{"model": "image captioner", "color_jitter": 0.2, "vocab_size": 4585, "encoder_depths": [2, 2, 6, 2], "fusion": "prefix", "decoder_activation": "star_relu", "decoder_qk_norm": false, "decoder_parallel_block": false, "residual_init": "scaled_by_depth", "learning_rate": 0.0062, "orthogonalizer": "polar_express"}
Rows from block 6 of the image encoder of a small image captioner, named by matrix and row number. Rows with one number belong to one channel. Each number is 50 + 10 x the weight over its row's rms, rounded and kept within 0 to 99. All counts start at 0. After the name is the row's rms in percent of the matrix's.
After each channel's rows are labels from the 100 images, of 14976, where the channel reaches its highest value: "responds to" is what is common among them. Only what is clearly more common there than usual is listed. The data: photos with spoken descriptions (Open Images, Localized Narratives).
# convs0: first 3x3 conv (encoder.blocks.6.convs.0.weight, 256x256x3x3, each kernel summed), inputs 52-103
# convs1: second 3x3 conv (encoder.blocks.6.convs.1.weight, 256x256x3x3, transposed, each kernel summed), outputs 52-103

convs0.123 106:51 47 46 54 35 50 43 52 47 37 33 60 54 63 42 48 61 50 51 47 44 50 52 55 31 48 42 45 52 44 56 24 57 50 39 52 51 58 43 49 57 50 49 26 38 53 43 40 26 51 40 62
convs1.123 120:62 63 66 50 52 56 41 40 45 55 55 58 49 56 48 41 51 47 44 50 48 67 51 52 41 38 53 61 53 47 60 43 50 44 42 61 35 53 66 55 68 47 42 58 57 50 59 38 54 60 52 52
responds to: text has "grass"; text has "water"

convs0.137 107:53 31 51 52 31 47 44 62 54 67 42 51 37 48 51 36 50 36 54 70 47 33 47 39 53 56 51 55 44 58 35 61 71 58 44 59 44 63 51 44 42 57 40 67 62 58 46 53 52 50 49 56
convs1.137 126:49 39 56 43 33 42 47 67 41 41 38 44 54 58 49 57 75 41 38 52 53 40 53 67 66 42 58 61 32 60 17 30 59 42 39 56 35 49 69 48 74 68 55 50 41 54 52 39 48 74 43 53
responds to: text has "grass"

convs0.159 120:43 62 55 47 51 50 40 42 54 49 42 46 53 48 44 55 52 51 45 67 50 43 35 64 55 42 49 52 43 55 60 38 45 37 37 62 48 30 48 49 51 47 48 45 43 49 39 56 42 54 64 46
convs1.159 145:64 63 61 47 37 48 29 55 46 42 48 35 47 46 42 43 55 38 46 61 64 37 64 56 43 35 45 31 28 46 54 29 45 44 47 46 45 43 45 40 41 48 58 40 69 53 38 45 68 58 59 47
responds to: text has "trees"; text has "people"; text has "grass"; text has "ground"

convs0.103 101:61 35 59 71 52 32 63 54 51 42 42 60 58 51 45 55 44 38 55 37 51 43 37 51 58 67 44 51 52 60 41 42 52 46 57 52 47 51 50 49 64 46 48 56 41 49 66 37 58 49 31 55
convs1.103 084:35 43 51 59 64 45 44 77 67 67 57 52 45 56 58 54 38 41 55 44 33 38 34 44 58 44 52 60 60 37 46 50 37 40 59 38 50 54 47 60 47 38 50 46 34 44 52 47 48 57 44 56
responds to: text has "woman"; text has "man"; text has "two"

convs0.246 093:48 65 45 41 26 60 50 60 49 45 54 38 38 38 57 59 52 55 54 67 53 50 42 43 73 37 39 49 49 47 67 49 51 50 44 46 58 46 49 39 35 48 56 46 49 57 47 59 37 40 63 46
convs1.246 087:36 50 35 59 54 54 43 38 50 53 50 32 47 44 44 52 56 39 33 50 51 46 51 53 46 32 29 58 56 37 66 51 51 29 47 42 41 35 45 46 43 45 65 46 37 49 53 44 40 29 56 42
responds to: text has "buildings"

convs0.197 089:50 45 41 53 37 42 21 40 52 37 53 55 65 54 46 52 47 33 42 37 47 62 64 60 62 54 55 59 44 54 55 73 64 65 43 56 43 36 52 54 66 44 35 41 53 41 50 47 54 37 44 40
convs1.197 122:51 50 56 47 42 47 59 50 51 66 47 50 43 65 46 54 49 40 48 42 31 63 48 62 47 77 58 54 59 49 45 36 51 72 68 43 58 50 49 35 45 43 51 44 63 46 55 49 57 69 47 50
responds to: text has "sky"; text has "trees"; text has "grass"

convs0.255 121:51 46 47 40 43 49 45 51 55 36 45 51 53 62 49 51 47 52 37 35 46 48 50 47 35 32 66 53 46 64 70 46 40 46 63 75 36 49 51 44 52 49 54 50 52 57 42 43 52 49 35 56
convs1.255 125:50 58 54 48 45 45 47 52 44 43 49 26 59 53 36 45 64 45 53 25 56 58 33 44 46 49 45 54 60 38 80 52 38 36 63 45 52 47 60 64 53 43 55 48 50 46 51 37 54 25 42 61
responds to: text has "buildings"; text has "road"

convs0.46 101:37 68 47 64 47 56 45 54 44 57 31 35 56 43 47 40 55 61 47 55 51 56 40 45 66 41 48 28 54 51 46 48 47 49 23 41 59 46 44 48 51 51 44 41 73 43 50 35 37 40 43 56
convs1.46 078:62 38 34 56 50 43 42 49 41 30 60 37 43 49 59 56 67 53 42 60 43 47 45 47 42 57 44 43 44 49 39 48 41 52 46 31 52 45 54 67 43 50 56 52 69 58 55 49 30 44 41 40
responds to: text has "buildings"

convs0.247 096:51 64 55 39 61 70 74 50 51 57 53 56 55 53 65 63 50 56 67 56 50 57 54 38 58 57 55 50 55 60 43 32 44 28 48 60 55 48 52 58 47 49 50 64 62 54 46 64 76 51 53 43
convs1.247 085:41 58 52 44 57 53 59 42 45 43 48 37 53 54 43 57 41 72 68 56 54 66 45 30 49 48 54 44 54 43 45 41 34 49 50 46 64 45 50 49 39 48 47 44 44 60 47 38 43 70 44 56
responds to: text has "wearing"

convs0.196 080:68 35 43 59 46 65 58 55 63 67 58 47 63 63 62 55 47 41 61 44 48 43 39 61 46 41 40 67 51 46 61 64 44 46 55 36 47 30 47 61 49 44 48 52 63 59 53 49 84 83 58 51
convs1.196 069:55 43 44 46 58 66 59 60 42 50 43 61 41 39 51 50 57 60 52 52 56 55 57 30 41 44 38 58 41 32 42 54 57 31 56 52 54 56 60 45 54 54 37 69 47 57 54 49 48 46 56 50
responds to: text has "standing"; text has "table"; text has "sitting"

convs0.187 078:62 52 33 46 58 52 45 43 51 51 56 48 70 36 50 54 50 58 32 48 55 45 40 52 50 44 51 54 46 54 39 60 44 56 46 38 36 39 49 57 38 51 53 33 15 53 50 56 76 61 32 61
convs1.187 101:35 42 51 45 51 50 49 48 58 63 60 47 30 53 51 57 48 41 44 52 43 38 45 43 57 38 39 53 69 40 52 37 69 46 42 44 55 53 45 47 38 52 54 55 41 50 54 50 49 57 53 61
responds to: text has "sky"

convs0.135 092:16 48 60 49 47 53 49 50 46 67 31 48 99 53 50 44 53 59 61 33 46 46 50 35 37 58 50 60 43 46 52 41 47 55 35 46 58 30 47 34 46 50 39 37 40 49 47 48 60 42 56 40
convs1.135 083:42 59 50 55 52 65 49 55 37 43 39 47 37 55 71 52 38 54 53 62 55 64 56 75 48 72 56 32 54 55 34 51 54 43 46 59 45 55 48 45 43 47 38 49 69 63 52 53 50 58 58 34
responds to: text has "sky"; text has "trees"; text has "buildings"; text has "road"

convs0.182 090:45 59 70 50 47 53 61 47 47 58 41 60 64 54 55 62 47 51 45 57 57 53 48 36 75 47 77 61 50 45 40 23 42 45 64 63 29 51 52 51 56 44 48 62 44 51 34 40 26 58 58 55
convs1.182 076:50 49 55 47 30 52 59 44 37 52 42 59 42 33 47 55 58 49 42 51 49 46 50 28 49 41 54 43 56 44 42 49 38 47 37 46 46 74 50 62 56 55 59 71 56 47 49 49 27 51 50 49
responds to: text has "grass"; text has "ground"

convs0.43 119:46 48 69 48 28 53 55 54 36 48 44 67 48 58 46 47 33 51 56 46 48 47 61 50 52 40 49 46 47 51 34 58 43 55 55 52 44 58 55 54 54 50 45 98 46 48 57 57 41 58 42 44
convs1.43 145:41 53 52 45 50 49 47 72 38 52 55 46 46 47 42 44 40 54 59 42 41 43 52 58 45 43 51 55 33 46 46 65 47 55 47 46 33 58 55 48 58 49 38 65 45 51 50 47 35 59 48 42
responds to: text has "wearing"; text has "man"; text has "woman"

convs0.81 099:32 47 48 50 32 48 41 52 49 45 48 46 32 60 44 55 59 40 78 57 67 49 48 45 42 43 54 52 49 65 78 30 42 49 39 66 50 52 55 61 57 47 56 44 62 62 53 49 63 44 51 51
convs1.81 090:56 38 51 43 56 48 38 39 63 58 45 39 49 72 44 55 56 42 30 47 41 39 25 67 59 30 43 60 51 49 81 48 49 37 58 52 49 60 66 64 56 57 46 53 49 50 53 38 58 52 61 52
responds to: text has "building"

convs0.96 108:20 32 48 37 48 68 24 49 42 49 58 51 30 42 43 57 50 40 43 63 46 36 37 62 31 53 52 52 47 40 43 28 49 52 46 39 45 53 48 27 31 49 46 30 48 57 25 60 71 43 71 55
convs1.96 115:63 43 50 51 37 50 36 41 44 67 29 58 38 48 56 61 75 55 65 58 50 37 45 51 49 48 58 42 39 44 74 47 47 37 52 53 36 49 63 49 45 51 43 28 58 55 45 53 62 38 58 48
responds to: text has "trees"; text has "sky"; text has "grass"; text has "buildings"

convs0.120 102:50 50 59 49 48 64 67 46 45 61 52 74 57 63 58 53 57 49 58 43 43 50 56 45 47 89 64 62 52 36 48 58 52 64 60 57 51 50 53 42 37 52 54 41 40 47 63 69 69 53 52 58
convs1.120 110:59 46 61 40 39 34 30 46 44 70 40 60 41 55 51 48 42 51 54 47 56 41 34 50 46 58 50 83 38 62 65 49 63 65 44 60 35 32 40 38 49 54 43 48 83 55 52 65 47 58 35 66
responds to: text has "sky"; text has "trees"; text has "buildings"; text has "grass"

convs0.100 123:40 46 47 58 39 50 42 48 48 44 43 61 56 33 51 53 55 27 55 59 47 52 45 48 49 53 50 41 47 48 62 59 50 55 52 43 71 55 49 45 37 47 44 35 55 42 58 50 38 47 39 52
convs1.100 106:53 42 44 58 51 54 69 53 56 47 45 41 61 65 66 53 63 55 49 50 51 44 42 46 59 60 61 61 63 56 70 50 40 50 48 55 61 63 47 55 60 48 33 42 56 38 50 48 48 41 53 41
responds to: text has "trees"; text has "plants"; text has "grass"; text has "ground"

convs0.107 090:66 46 51 43 62 31 35 50 50 54 53 58 65 49 45 47 62 52 50 67 34 50 45 54 68 45 56 34 54 47 43 31 51 62 65 41 62 54 55 56 49 55 52 58 47 54 41 45 48 34 51 48
convs1.107 097:50 43 61 56 54 56 62 53 62 67 30 59 40 64 52 70 57 62 46 70 52 48 42 45 45 58 46 67 45 62 64 50 52 73 41 49 39 44 51 47 55 72 59 21 47 50 46 50 55 65 51 62
responds to: text has "standing"; text has "wall"; text has "persons"

convs0.207 103:43 46 43 44 69 43 45 52 54 83 79 54 55 81 41 48 53 49 64 38 53 42 51 51 35 63 63 60 53 51 36 36 53 59 64 41 35 61 57 41 54 45 46 42 55 45 46 32 69 33 43 52
convs1.207 079:41 57 56 56 64 47 48 57 42 66 52 45 54 52 51 52 52 57 46 39 46 46 65 60 47 51 63 46 47 35 21 64 37 57 65 48 51 66 48 45 35 63 65 33 62 44 49 48 60 46 60 58
responds to: text has "sky"; text has "trees"

convs0.233 101:31 53 54 41 52 41 52 49 53 55 41 50 67 40 54 62 39 41 35 34 50 51 63 65 46 42 48 42 47 54 50 50 48 63 62 36 46 54 46 47 37 41 55 38 45 62 56 56 66 59 57 46
convs1.233 089:39 61 45 51 54 44 44 51 51 46 43 44 49 46 52 50 43 49 62 32 50 40 58 40 41 52 30 50 54 59 49 50 37 52 75 51 57 43 49 49 53 47 48 40 59 70 44 56 55 60 53 33
responds to: text has "grass"

convs0.171 134:40 69 52 45 36 60 67 52 54 36 33 47 65 23 53 67 37 50 49 50 58 48 46 48 64 42 43 38 54 54 53 45 41 38 42 53 34 49 49 50 52 47 45 49 46 48 36 35 42 41 52 49
convs1.171 135:48 60 67 54 57 42 49 51 42 41 32 38 58 48 46 50 41 50 70 51 50 51 42 59 26 61 51 54 68 58 49 40 52 67 50 43 63 44 59 43 58 46 55 35 48 41 60 43 57 29 29 59
responds to: text has "building"; text has "buildings"

convs0.51 123:62 26 38 43 44 55 65 41 54 52 41 51 38 62 40 36 39 40 51 57 50 49 40 37 39 55 56 32 49 46 48 26 48 38 50 53 61 61 51 29 56 52 47 53 46 62 62 56 49 53 54 44
convs1.51 129:38 43 52 45 35 53 48 53 44 48 42 52 49 65 43 42 46 60 54 44 50 63 41 53 31 32 63 51 51 63 66 62 56 38 48 39 34 49 44 45 58 56 51 49 58 51 56 47 48 41 52 47
responds to: text has "standing"

convs0.232 087:40 48 47 45 50 42 33 51 47 40 60 50 51 51 55 33 50 58 41 72 54 56 44 45 71 64 48 56 54 40 55 84 34 62 43 47 55 60 42 56 60 44 43 35 54 48 66 30 56 37 57 52
convs1.232 112:43 37 50 48 58 46 43 55 54 43 46 50 50 44 53 48 46 55 56 45 54 49 58 47 34 43 57 59 53 58 55 85 46 57 61 42 41 44 50 52 46 56 55 57 54 45 44 61 38 53 55 58
responds to: text has "standing"; text has "wall"; text has "wearing"; text has "man"

convs0.48 108:66 51 41 53 38 69 60 43 55 56 43 64 33 49 55 49 54 40 61 63 53 47 47 50 35 37 67 44 47 48 55 32 41 50 48 53 43 46 51 52 62 60 58 50 35 47 44 70 65 59 60 40
convs1.48 116:49 51 49 38 49 56 39 46 50 38 39 50 40 60 43 29 63 48 43 57 51 61 49 63 29 49 51 40 49 64 62 62 57 54 64 55 24 43 35 51 67 57 50 50 50 42 58 44 38 58 44 47
responds to: text has "standing"; text has "people"; text has "wall"; text has "holding"