Weights of a small image captioner.
Model: encoder norm groupnorm, decoder width 320.
Data: trained on photos with spoken descriptions (Open Images, Localized Narratives), 203450 training examples, 12.4 epochs.
Rows from block 2 of the image encoder of a small image captioner, named by matrix and row number. Rows with one number belong to one channel. Each number is 500 + 50 x the weight over its row's rms, rounded and kept within 0 to 999. All counts start at 0. Numbers have three digits each.
After each channel's rows are labels from the 100 images, of 14976, where the channel reaches its highest value: "strongest on" is what is common among them. Only what is clearly more common there than usual is listed. The data: photos with spoken descriptions (Open Images, Localized Narratives).
# convs0: first 3x3 conv, stride 2 (encoder.blocks.2.convs.0.weight, 128x64x3x3, each kernel summed), inputs 0-63
# convs1: second 3x3 conv (encoder.blocks.2.convs.1.weight, 128x128x3x3, transposed, each kernel summed), outputs 0-127

convs0.99:409449453510518580526484512444520492478509577603463432446505495463417502483547432483357515443485517536532483482540477488456548527470492539580588509596489497536536440465422534562474485437520595
convs1.99:544531533484507642561453468490436464506507463433486450483534508492549495530509456484536496535446506536465440583539496463415400554478520560601405473556600492586404553495497567504517472502543458423556507509475457494550492462518406465463527481562552410453584529559564538503545578492461553524529564492548520482491494509516580446473448527548524600577564511499526575450580553564459607549460
strongest on: text has "sky"

convs0.96:466524514487469552526544508483472510549475515467505403555526493463488485490459533408508495452540497525489569487496526500486618448372515448459503461523588482417474337568376504503524429465488523
convs1.96:526446457492567443416476578527569614516542447554506462493485540548594441478540429543500521390532465445568462443548498476482492515517511498452540470490438571426495467443497395533477474481461466533522550402497525532538508560558480564518518506498456491465476467515498478443469495566354510548507504391415497576447501452582496448514508504434436515470539550504505466513515469505447294518509
strongest on: text has "sky"

convs0.3:558524387488629405546521441469447471517513462456519406430490420438456449422485451542542464523516578563491558575471460534488487519527567483564497504401485425506508505520518486446533502561488545
convs1.3:496361540485507419345515502647517580561502485508529510540608547548414576451440574506488514462517530454527594496462433439517524449490479550423487514453468490449536502513425477562500476502502516551555471556438480516479558497507541520441512501529514596475471518580454514577499467496457496478543519538474506494456550502506502494495512471398487481465468486539518573552531575551433325559461
strongest on: text has "black"

convs0.16:558478566516527454467478500369496539507515511502499528540482496504481523465456439382574430456466503497539520475501479475512540526596499550530306526446543468550507521535538491472474467618432506
convs1.16:475501476517457531450503492546508479593502484494471524492541542567532428488485482469392497428511402564451483513449502415461458510574438502428422494452471483456518511483486458594471398460532476598530582530456537499510553529475537513500539420444491529556504475488482516388430507358504545469450480525533400517478506410455494532514487481576445411517511510547329493474439559459450435479410
strongest on: text has "black"

convs0.59:415502483503520492472419543495481485484384501534470470474373398506551463546469458486495478486392489528579545457501574491566490515612451438606519446472493516513539444465478592474534474539524539
convs1.59:430479560535422505508421483402526478467439565522421533403576511537486466579605510490456571505470488483453540566491486522446498480469492469497528484544530513480564500468556560497599526480475495451573484547454497447489574530503649492599509548496501408565509457485474527445519422486526551440572691542485570528558580580471582509497494483444455464458486475488569472489478460508506479504445
strongest on: text has "trees"; text has "sky"; text has "grass"

convs0.5:546456477499491498545571494637549602521515488532535555469498450502351515478486442463491461509491576533484494533447535460446481453550600494401544464504466494481484495485408522546480574391486465
convs1.5:489508467470474568440502448472585429608520529592497406427503405451513424479451488567542468479526546538472524469566516488546503563488491584434411379530516463451418495473514472456512518440396423518458477531541584492499553478487488570496482495510498493488413450526461442486419544459491377490509499541489443606507478534439587459576495478528484546466476478426591479418444494559526548453439
strongest on: text has "sky"

convs0.98:558519535473417450479433462516466434511497491583586525453418488436460486467469474413415519458493530504468520570472523538559572465459537528488587533561549510422508452495525471616456517366502525
convs1.98:486496467473481519574456436504496424473527493523436551446534431491555460523524444529613444529444572539520454532489509523509545620512482504620504495505611491596419495467509520422489524529508508392524502487528489508502508489506452491539492543584537519506532578557543498493603625416574517488484503579531473494526478614492578565441443526498463578530464450426487473449536420418444596564470
strongest on: text has "sky"

convs0.24:467546507624547490503482463488510479447489516545464460527607453553470512577556556500503408438544511503515478484498517479509559498435626422531540453494575504481608427478487520502388537577448523
convs1.24:505455488527549512525454534503601563456588503426548474556531551579602463475483514445602489536587531465522553512481490458540443480447603545523484509444530518509467494478481481536561464485527567441533548527509467538500605463468523454453503431532534530471508483513517592310460517556576571545530508495517529496493534464549664446596539600492489404514520528572524490491555496483531540538497
strongest on: text has "sky"

convs0.88:496518528527491510568471514480550514473448495529464371405441494463492505507476453434459480455536445428485543513483373458503598453495441553503506548494568404535526416542439546558521592569517561
convs1.88:468472509500509558567526454499419441507421564445481466530510533495442492510438469496561493525457501408451461532481494472490475450557611475515478471484535498445424488470529456543404492545434499461469558546543601492506540515612470411503481513510493490543482483515482550534546487516365352465488434499538439411510497590481534419506520558477553541346485509478574506463632508572545535564506
strongest on: text has "lights"

convs0.60:585536614485461505485539477436465558511514534481489527463425496475573428468548460527390480485449509548516505465486448486480456472521451525512475478585552513489540652497558436361539452519508442
convs1.60:584564471484476518448562449623556485510510523491461499499555452530472483507481514476543501444545441518400442544542504512556572461504513563454470539455496497482440474531499470505444485536528538614421543568532613526459447520458424587351535538428463536581471464480514429544589427465590486488471473507562535527436493534483501471572530581594476536557472484427414513534582443423496518471464
strongest on: text has "wearing"