Rows from block 6 of the image encoder of a small image captioner, named by matrix and row number. Rows with one number belong to one channel. Each number is 200 + 40 x the weight over its row's rms, rounded and kept within 0 to 999. All counts start at 0.
Before each channel's rows are labels from the 100 images, of 14976, where the channel reaches its highest value: "patch colour" is the nearest of a few named colours to the mean colour under the peak; "place" is the part of the image that holds the peak. Only what is clearly more common there than usual is listed. The data: photos with spoken descriptions (Open Images, Localized Narratives).
# convs0: first 3x3 conv (encoder.blocks.6.convs.0.weight, 256x256x3x3, each kernel summed), inputs 208-255
# convs1: second 3x3 conv (encoder.blocks.6.convs.1.weight, 256x256x3x3, transposed, each kernel summed), outputs 208-255

patch colour: pink
place: bottom right
convs0.111,215,157,208,165,235,108,235,198,245,211,162,202,192,193,212,237,136,163,200,252,219,170,204,162,208,200,179,112,150,137,163,210,191,192,163,128,141,178,192,246,246,161,215,174,201,221,214,199
convs1.111,259,202,205,211,272,129,216,261,208,147,221,199,193,228,129,294,216,208,274,284,243,248,189,177,225,177,156,259,192,206,255,234,226,261,218,240,213,211,215,257,223,245,199,174,156,213,157,180

patch colour: black
place: bottom right
convs0.18,189,193,254,126,230,201,275,186,191,218,173,150,166,292,239,174,140,189,310,184,157,202,233,162,199,220,222,169,155,180,111,222,228,234,167,216,234,144,228,174,109,265,251,170,147,196,195,227
convs1.18,177,235,248,145,93,214,216,241,286,328,185,211,226,215,181,188,227,181,220,231,242,269,170,221,186,215,241,233,147,205,137,106,163,230,158,235,210,219,267,195,226,210,238,189,202,161,227,241

patch colour: pink
place: bottom right
convs0.166,127,266,109,207,175,228,206,170,243,191,191,170,141,252,231,185,168,206,155,169,236,147,239,204,208,224,196,164,191,190,240,210,197,206,184,197,260,175,139,96,197,158,242,215,164,185,188,241
convs1.166,186,207,185,186,249,132,202,143,270,174,219,191,140,265,196,208,228,114,204,275,234,233,208,142,191,202,207,285,265,196,184,249,240,194,191,269,170,249,242,216,155,246,286,240,227,207,189,222

patch colour: grey
place: bottom right
convs0.250,236,204,204,193,176,251,213,228,179,158,156,203,114,187,130,149,155,220,204,239,164,264,215,221,213,294,144,191,123,301,182,187,203,182,222,291,158,188,235,167,223,184,180,187,129,186,207,212
convs1.250,204,108,163,184,184,269,207,156,154,198,198,190,190,208,158,163,211,237,187,212,198,228,222,216,212,156,139,165,242,176,237,239,180,156,168,146,191,145,133,187,235,178,168,263,136,160,187,192

patch colour: black
place: bottom right; bottom left
convs0.210,99,126,269,127,219,312,249,172,210,184,226,174,167,183,179,240,235,211,201,174,256,132,217,202,196,189,269,234,223,219,244,175,189,276,245,194,128,201,231,266,142,201,213,157,202,201,240,192
convs1.210,198,172,246,144,194,241,220,181,227,290,213,199,225,205,125,198,162,239,263,257,206,226,197,224,161,145,254,147,230,196,183,231,247,260,201,195,206,173,171,233,178,145,229,211,164,146,150,233

patch colour: brown
place: bottom centre
convs0.133,197,214,282,169,233,155,172,259,235,248,262,223,156,231,186,201,200,209,211,176,183,149,174,205,194,218,236,134,211,119,195,224,219,177,198,135,205,153,133,141,116,326,214,155,177,197,245,192
convs1.133,205,178,203,172,191,166,192,310,133,122,231,108,179,213,196,198,200,249,251,181,158,235,190,251,203,147,205,124,187,189,159,154,230,274,168,150,199,170,251,228,153,272,279,140,226,223,193,193

patch colour: pink
place: middle right
convs0.179,149,172,240,210,213,109,181,237,152,258,212,287,168,119,140,184,232,199,196,198,181,185,199,245,193,220,241,228,185,163,161,187,226,202,173,130,198,193,177,160,220,193,207,217,223,180,195,211
convs1.179,224,238,237,252,211,143,162,199,202,200,144,259,217,162,168,252,220,122,184,159,252,161,143,231,134,178,162,193,164,135,95,137,163,207,184,222,241,215,243,184,215,189,223,267,128,227,155,202

patch colour: black
place: bottom right
convs0.139,268,225,237,207,163,157,181,168,154,221,205,147,195,256,248,183,136,221,227,185,213,174,198,145,172,217,161,224,107,179,165,217,206,122,142,315,222,151,222,232,134,125,144,212,210,178,176,173
convs1.139,162,199,143,214,198,216,213,217,181,259,179,195,204,239,163,122,199,204,189,169,156,208,218,271,248,201,82,248,206,214,181,213,212,226,247,206,194,242,238,207,175,156,168,82,196,159,231,205

patch colour: pink
place: bottom centre
convs0.44,111,171,255,234,216,231,217,295,207,130,168,181,220,150,209,224,193,180,205,208,200,298,200,189,201,310,223,263,210,97,178,216,201,269,186,202,254,195,134,234,208,275,251,161,209,230,217,224
convs1.44,171,253,186,257,244,206,163,245,236,159,239,271,164,150,131,217,173,216,212,210,221,180,186,209,252,272,232,179,159,98,234,176,169,235,209,174,184,179,191,180,216,219,187,218,240,146,165,172

patch colour: black
place: bottom right
convs0.183,103,306,166,157,130,155,221,276,198,232,204,95,162,171,192,165,192,173,250,202,266,210,197,202,196,210,212,215,187,269,232,219,197,119,191,140,264,242,211,181,169,251,216,215,119,213,234,231
convs1.183,181,175,164,175,213,174,199,169,209,205,165,174,123,232,220,188,184,132,231,268,214,303,142,181,243,172,202,190,291,278,192,120,226,157,119,275,183,237,241,236,221,246,236,180,182,144,129,223

patch colour: black
place: top right
convs0.168,81,295,220,156,211,165,146,169,262,288,184,154,257,206,179,159,216,167,79,183,257,206,196,232,197,220,276,241,183,186,203,202,185,211,162,147,229,207,232,207,215,155,148,203,122,201,187,202
convs1.168,225,213,185,165,178,104,158,170,258,206,255,191,209,233,188,215,189,165,230,253,224,247,216,234,233,209,286,254,232,283,148,180,144,172,198,223,179,222,285,314,207,242,239,120,227,205,156,199

patch colour: black
place: bottom centre
convs0.51,249,226,226,84,192,225,200,189,226,119,169,241,185,288,198,182,230,190,248,159,188,177,196,190,195,168,182,66,231,184,257,162,230,246,184,232,250,177,165,192,205,197,193,160,195,264,208,203
convs1.51,272,257,228,162,168,233,211,237,244,125,243,204,229,208,152,243,242,194,223,159,182,191,219,124,181,256,121,164,206,138,262,147,219,304,181,111,225,165,259,189,191,175,180,196,192,222,167,194

patch colour: white
place: top right
convs0.167,256,165,257,181,221,254,239,237,229,231,196,184,217,233,212,254,158,236,163,159,214,153,214,203,214,167,217,194,164,236,219,240,246,217,158,260,178,227,195,93,183,209,199,120,209,184,204,173
convs1.167,180,204,212,227,212,228,181,175,194,187,208,221,200,258,175,219,175,262,184,229,184,231,184,180,189,164,211,240,234,226,205,140,148,94,239,195,221,151,171,160,145,181,215,231,213,184,163,145

patch colour: white; pink
place: bottom right
convs0.68,205,163,230,121,200,219,251,221,228,200,238,163,236,192,243,213,185,235,150,194,220,110,192,214,207,151,202,144,130,204,177,204,212,128,156,167,183,161,186,197,265,178,170,236,195,210,155,184
convs1.68,191,193,201,201,268,160,287,227,166,225,209,172,197,161,155,273,266,164,162,184,204,200,196,188,212,176,182,150,215,176,212,275,176,154,222,199,99,170,165,173,226,142,252,261,214,252,212,147

patch colour: black
place: bottom right; bottom left
convs0.206,175,194,229,244,181,270,204,203,257,224,267,243,251,225,245,146,255,287,118,101,213,221,198,199,207,216,192,266,197,165,185,217,188,131,238,155,183,225,198,242,186,184,241,228,158,125,163,227
convs1.206,169,154,236,184,143,301,160,132,202,185,203,139,295,188,144,175,197,280,215,193,228,183,203,230,186,163,196,178,192,179,155,161,154,230,168,205,220,215,199,194,145,215,148,294,195,151,267,243

patch colour: grey
place: middle left
convs0.10,178,195,109,264,180,155,244,179,172,175,195,197,247,207,245,164,221,271,114,225,152,181,201,243,191,229,129,176,208,167,233,180,194,161,237,218,204,150,197,172,186,283,179,181,172,223,199,228
convs1.10,251,196,250,229,218,84,210,193,211,151,90,194,221,204,310,184,191,111,184,217,174,244,162,186,193,213,211,201,163,180,229,185,218,228,227,188,248,177,214,181,219,175,204,170,239,194,207,177

patch colour: brown
place: bottom right
convs0.87,128,107,242,116,169,180,179,157,236,112,244,200,211,200,98,210,241,206,191,159,216,148,212,253,200,177,160,157,140,248,148,222,194,219,145,219,212,174,220,119,214,229,217,248,193,181,155,213
convs1.87,206,254,283,179,224,285,230,126,182,242,187,249,251,221,86,175,150,172,221,228,225,149,174,127,153,173,210,177,154,263,210,216,183,200,191,210,157,121,281,212,242,130,209,178,170,203,171,157

patch colour: pink
place: centre; top centre
convs0.149,181,227,199,247,187,135,176,244,176,208,234,258,174,275,246,254,165,194,195,205,164,229,208,145,195,153,152,171,183,159,145,200,183,188,163,158,200,242,221,162,223,248,235,108,120,186,179,184
convs1.149,224,144,203,264,205,195,185,302,134,244,175,193,227,234,182,267,194,237,169,167,132,214,187,151,174,199,196,194,274,206,123,289,192,258,214,165,217,233,169,205,189,203,215,176,209,170,199,245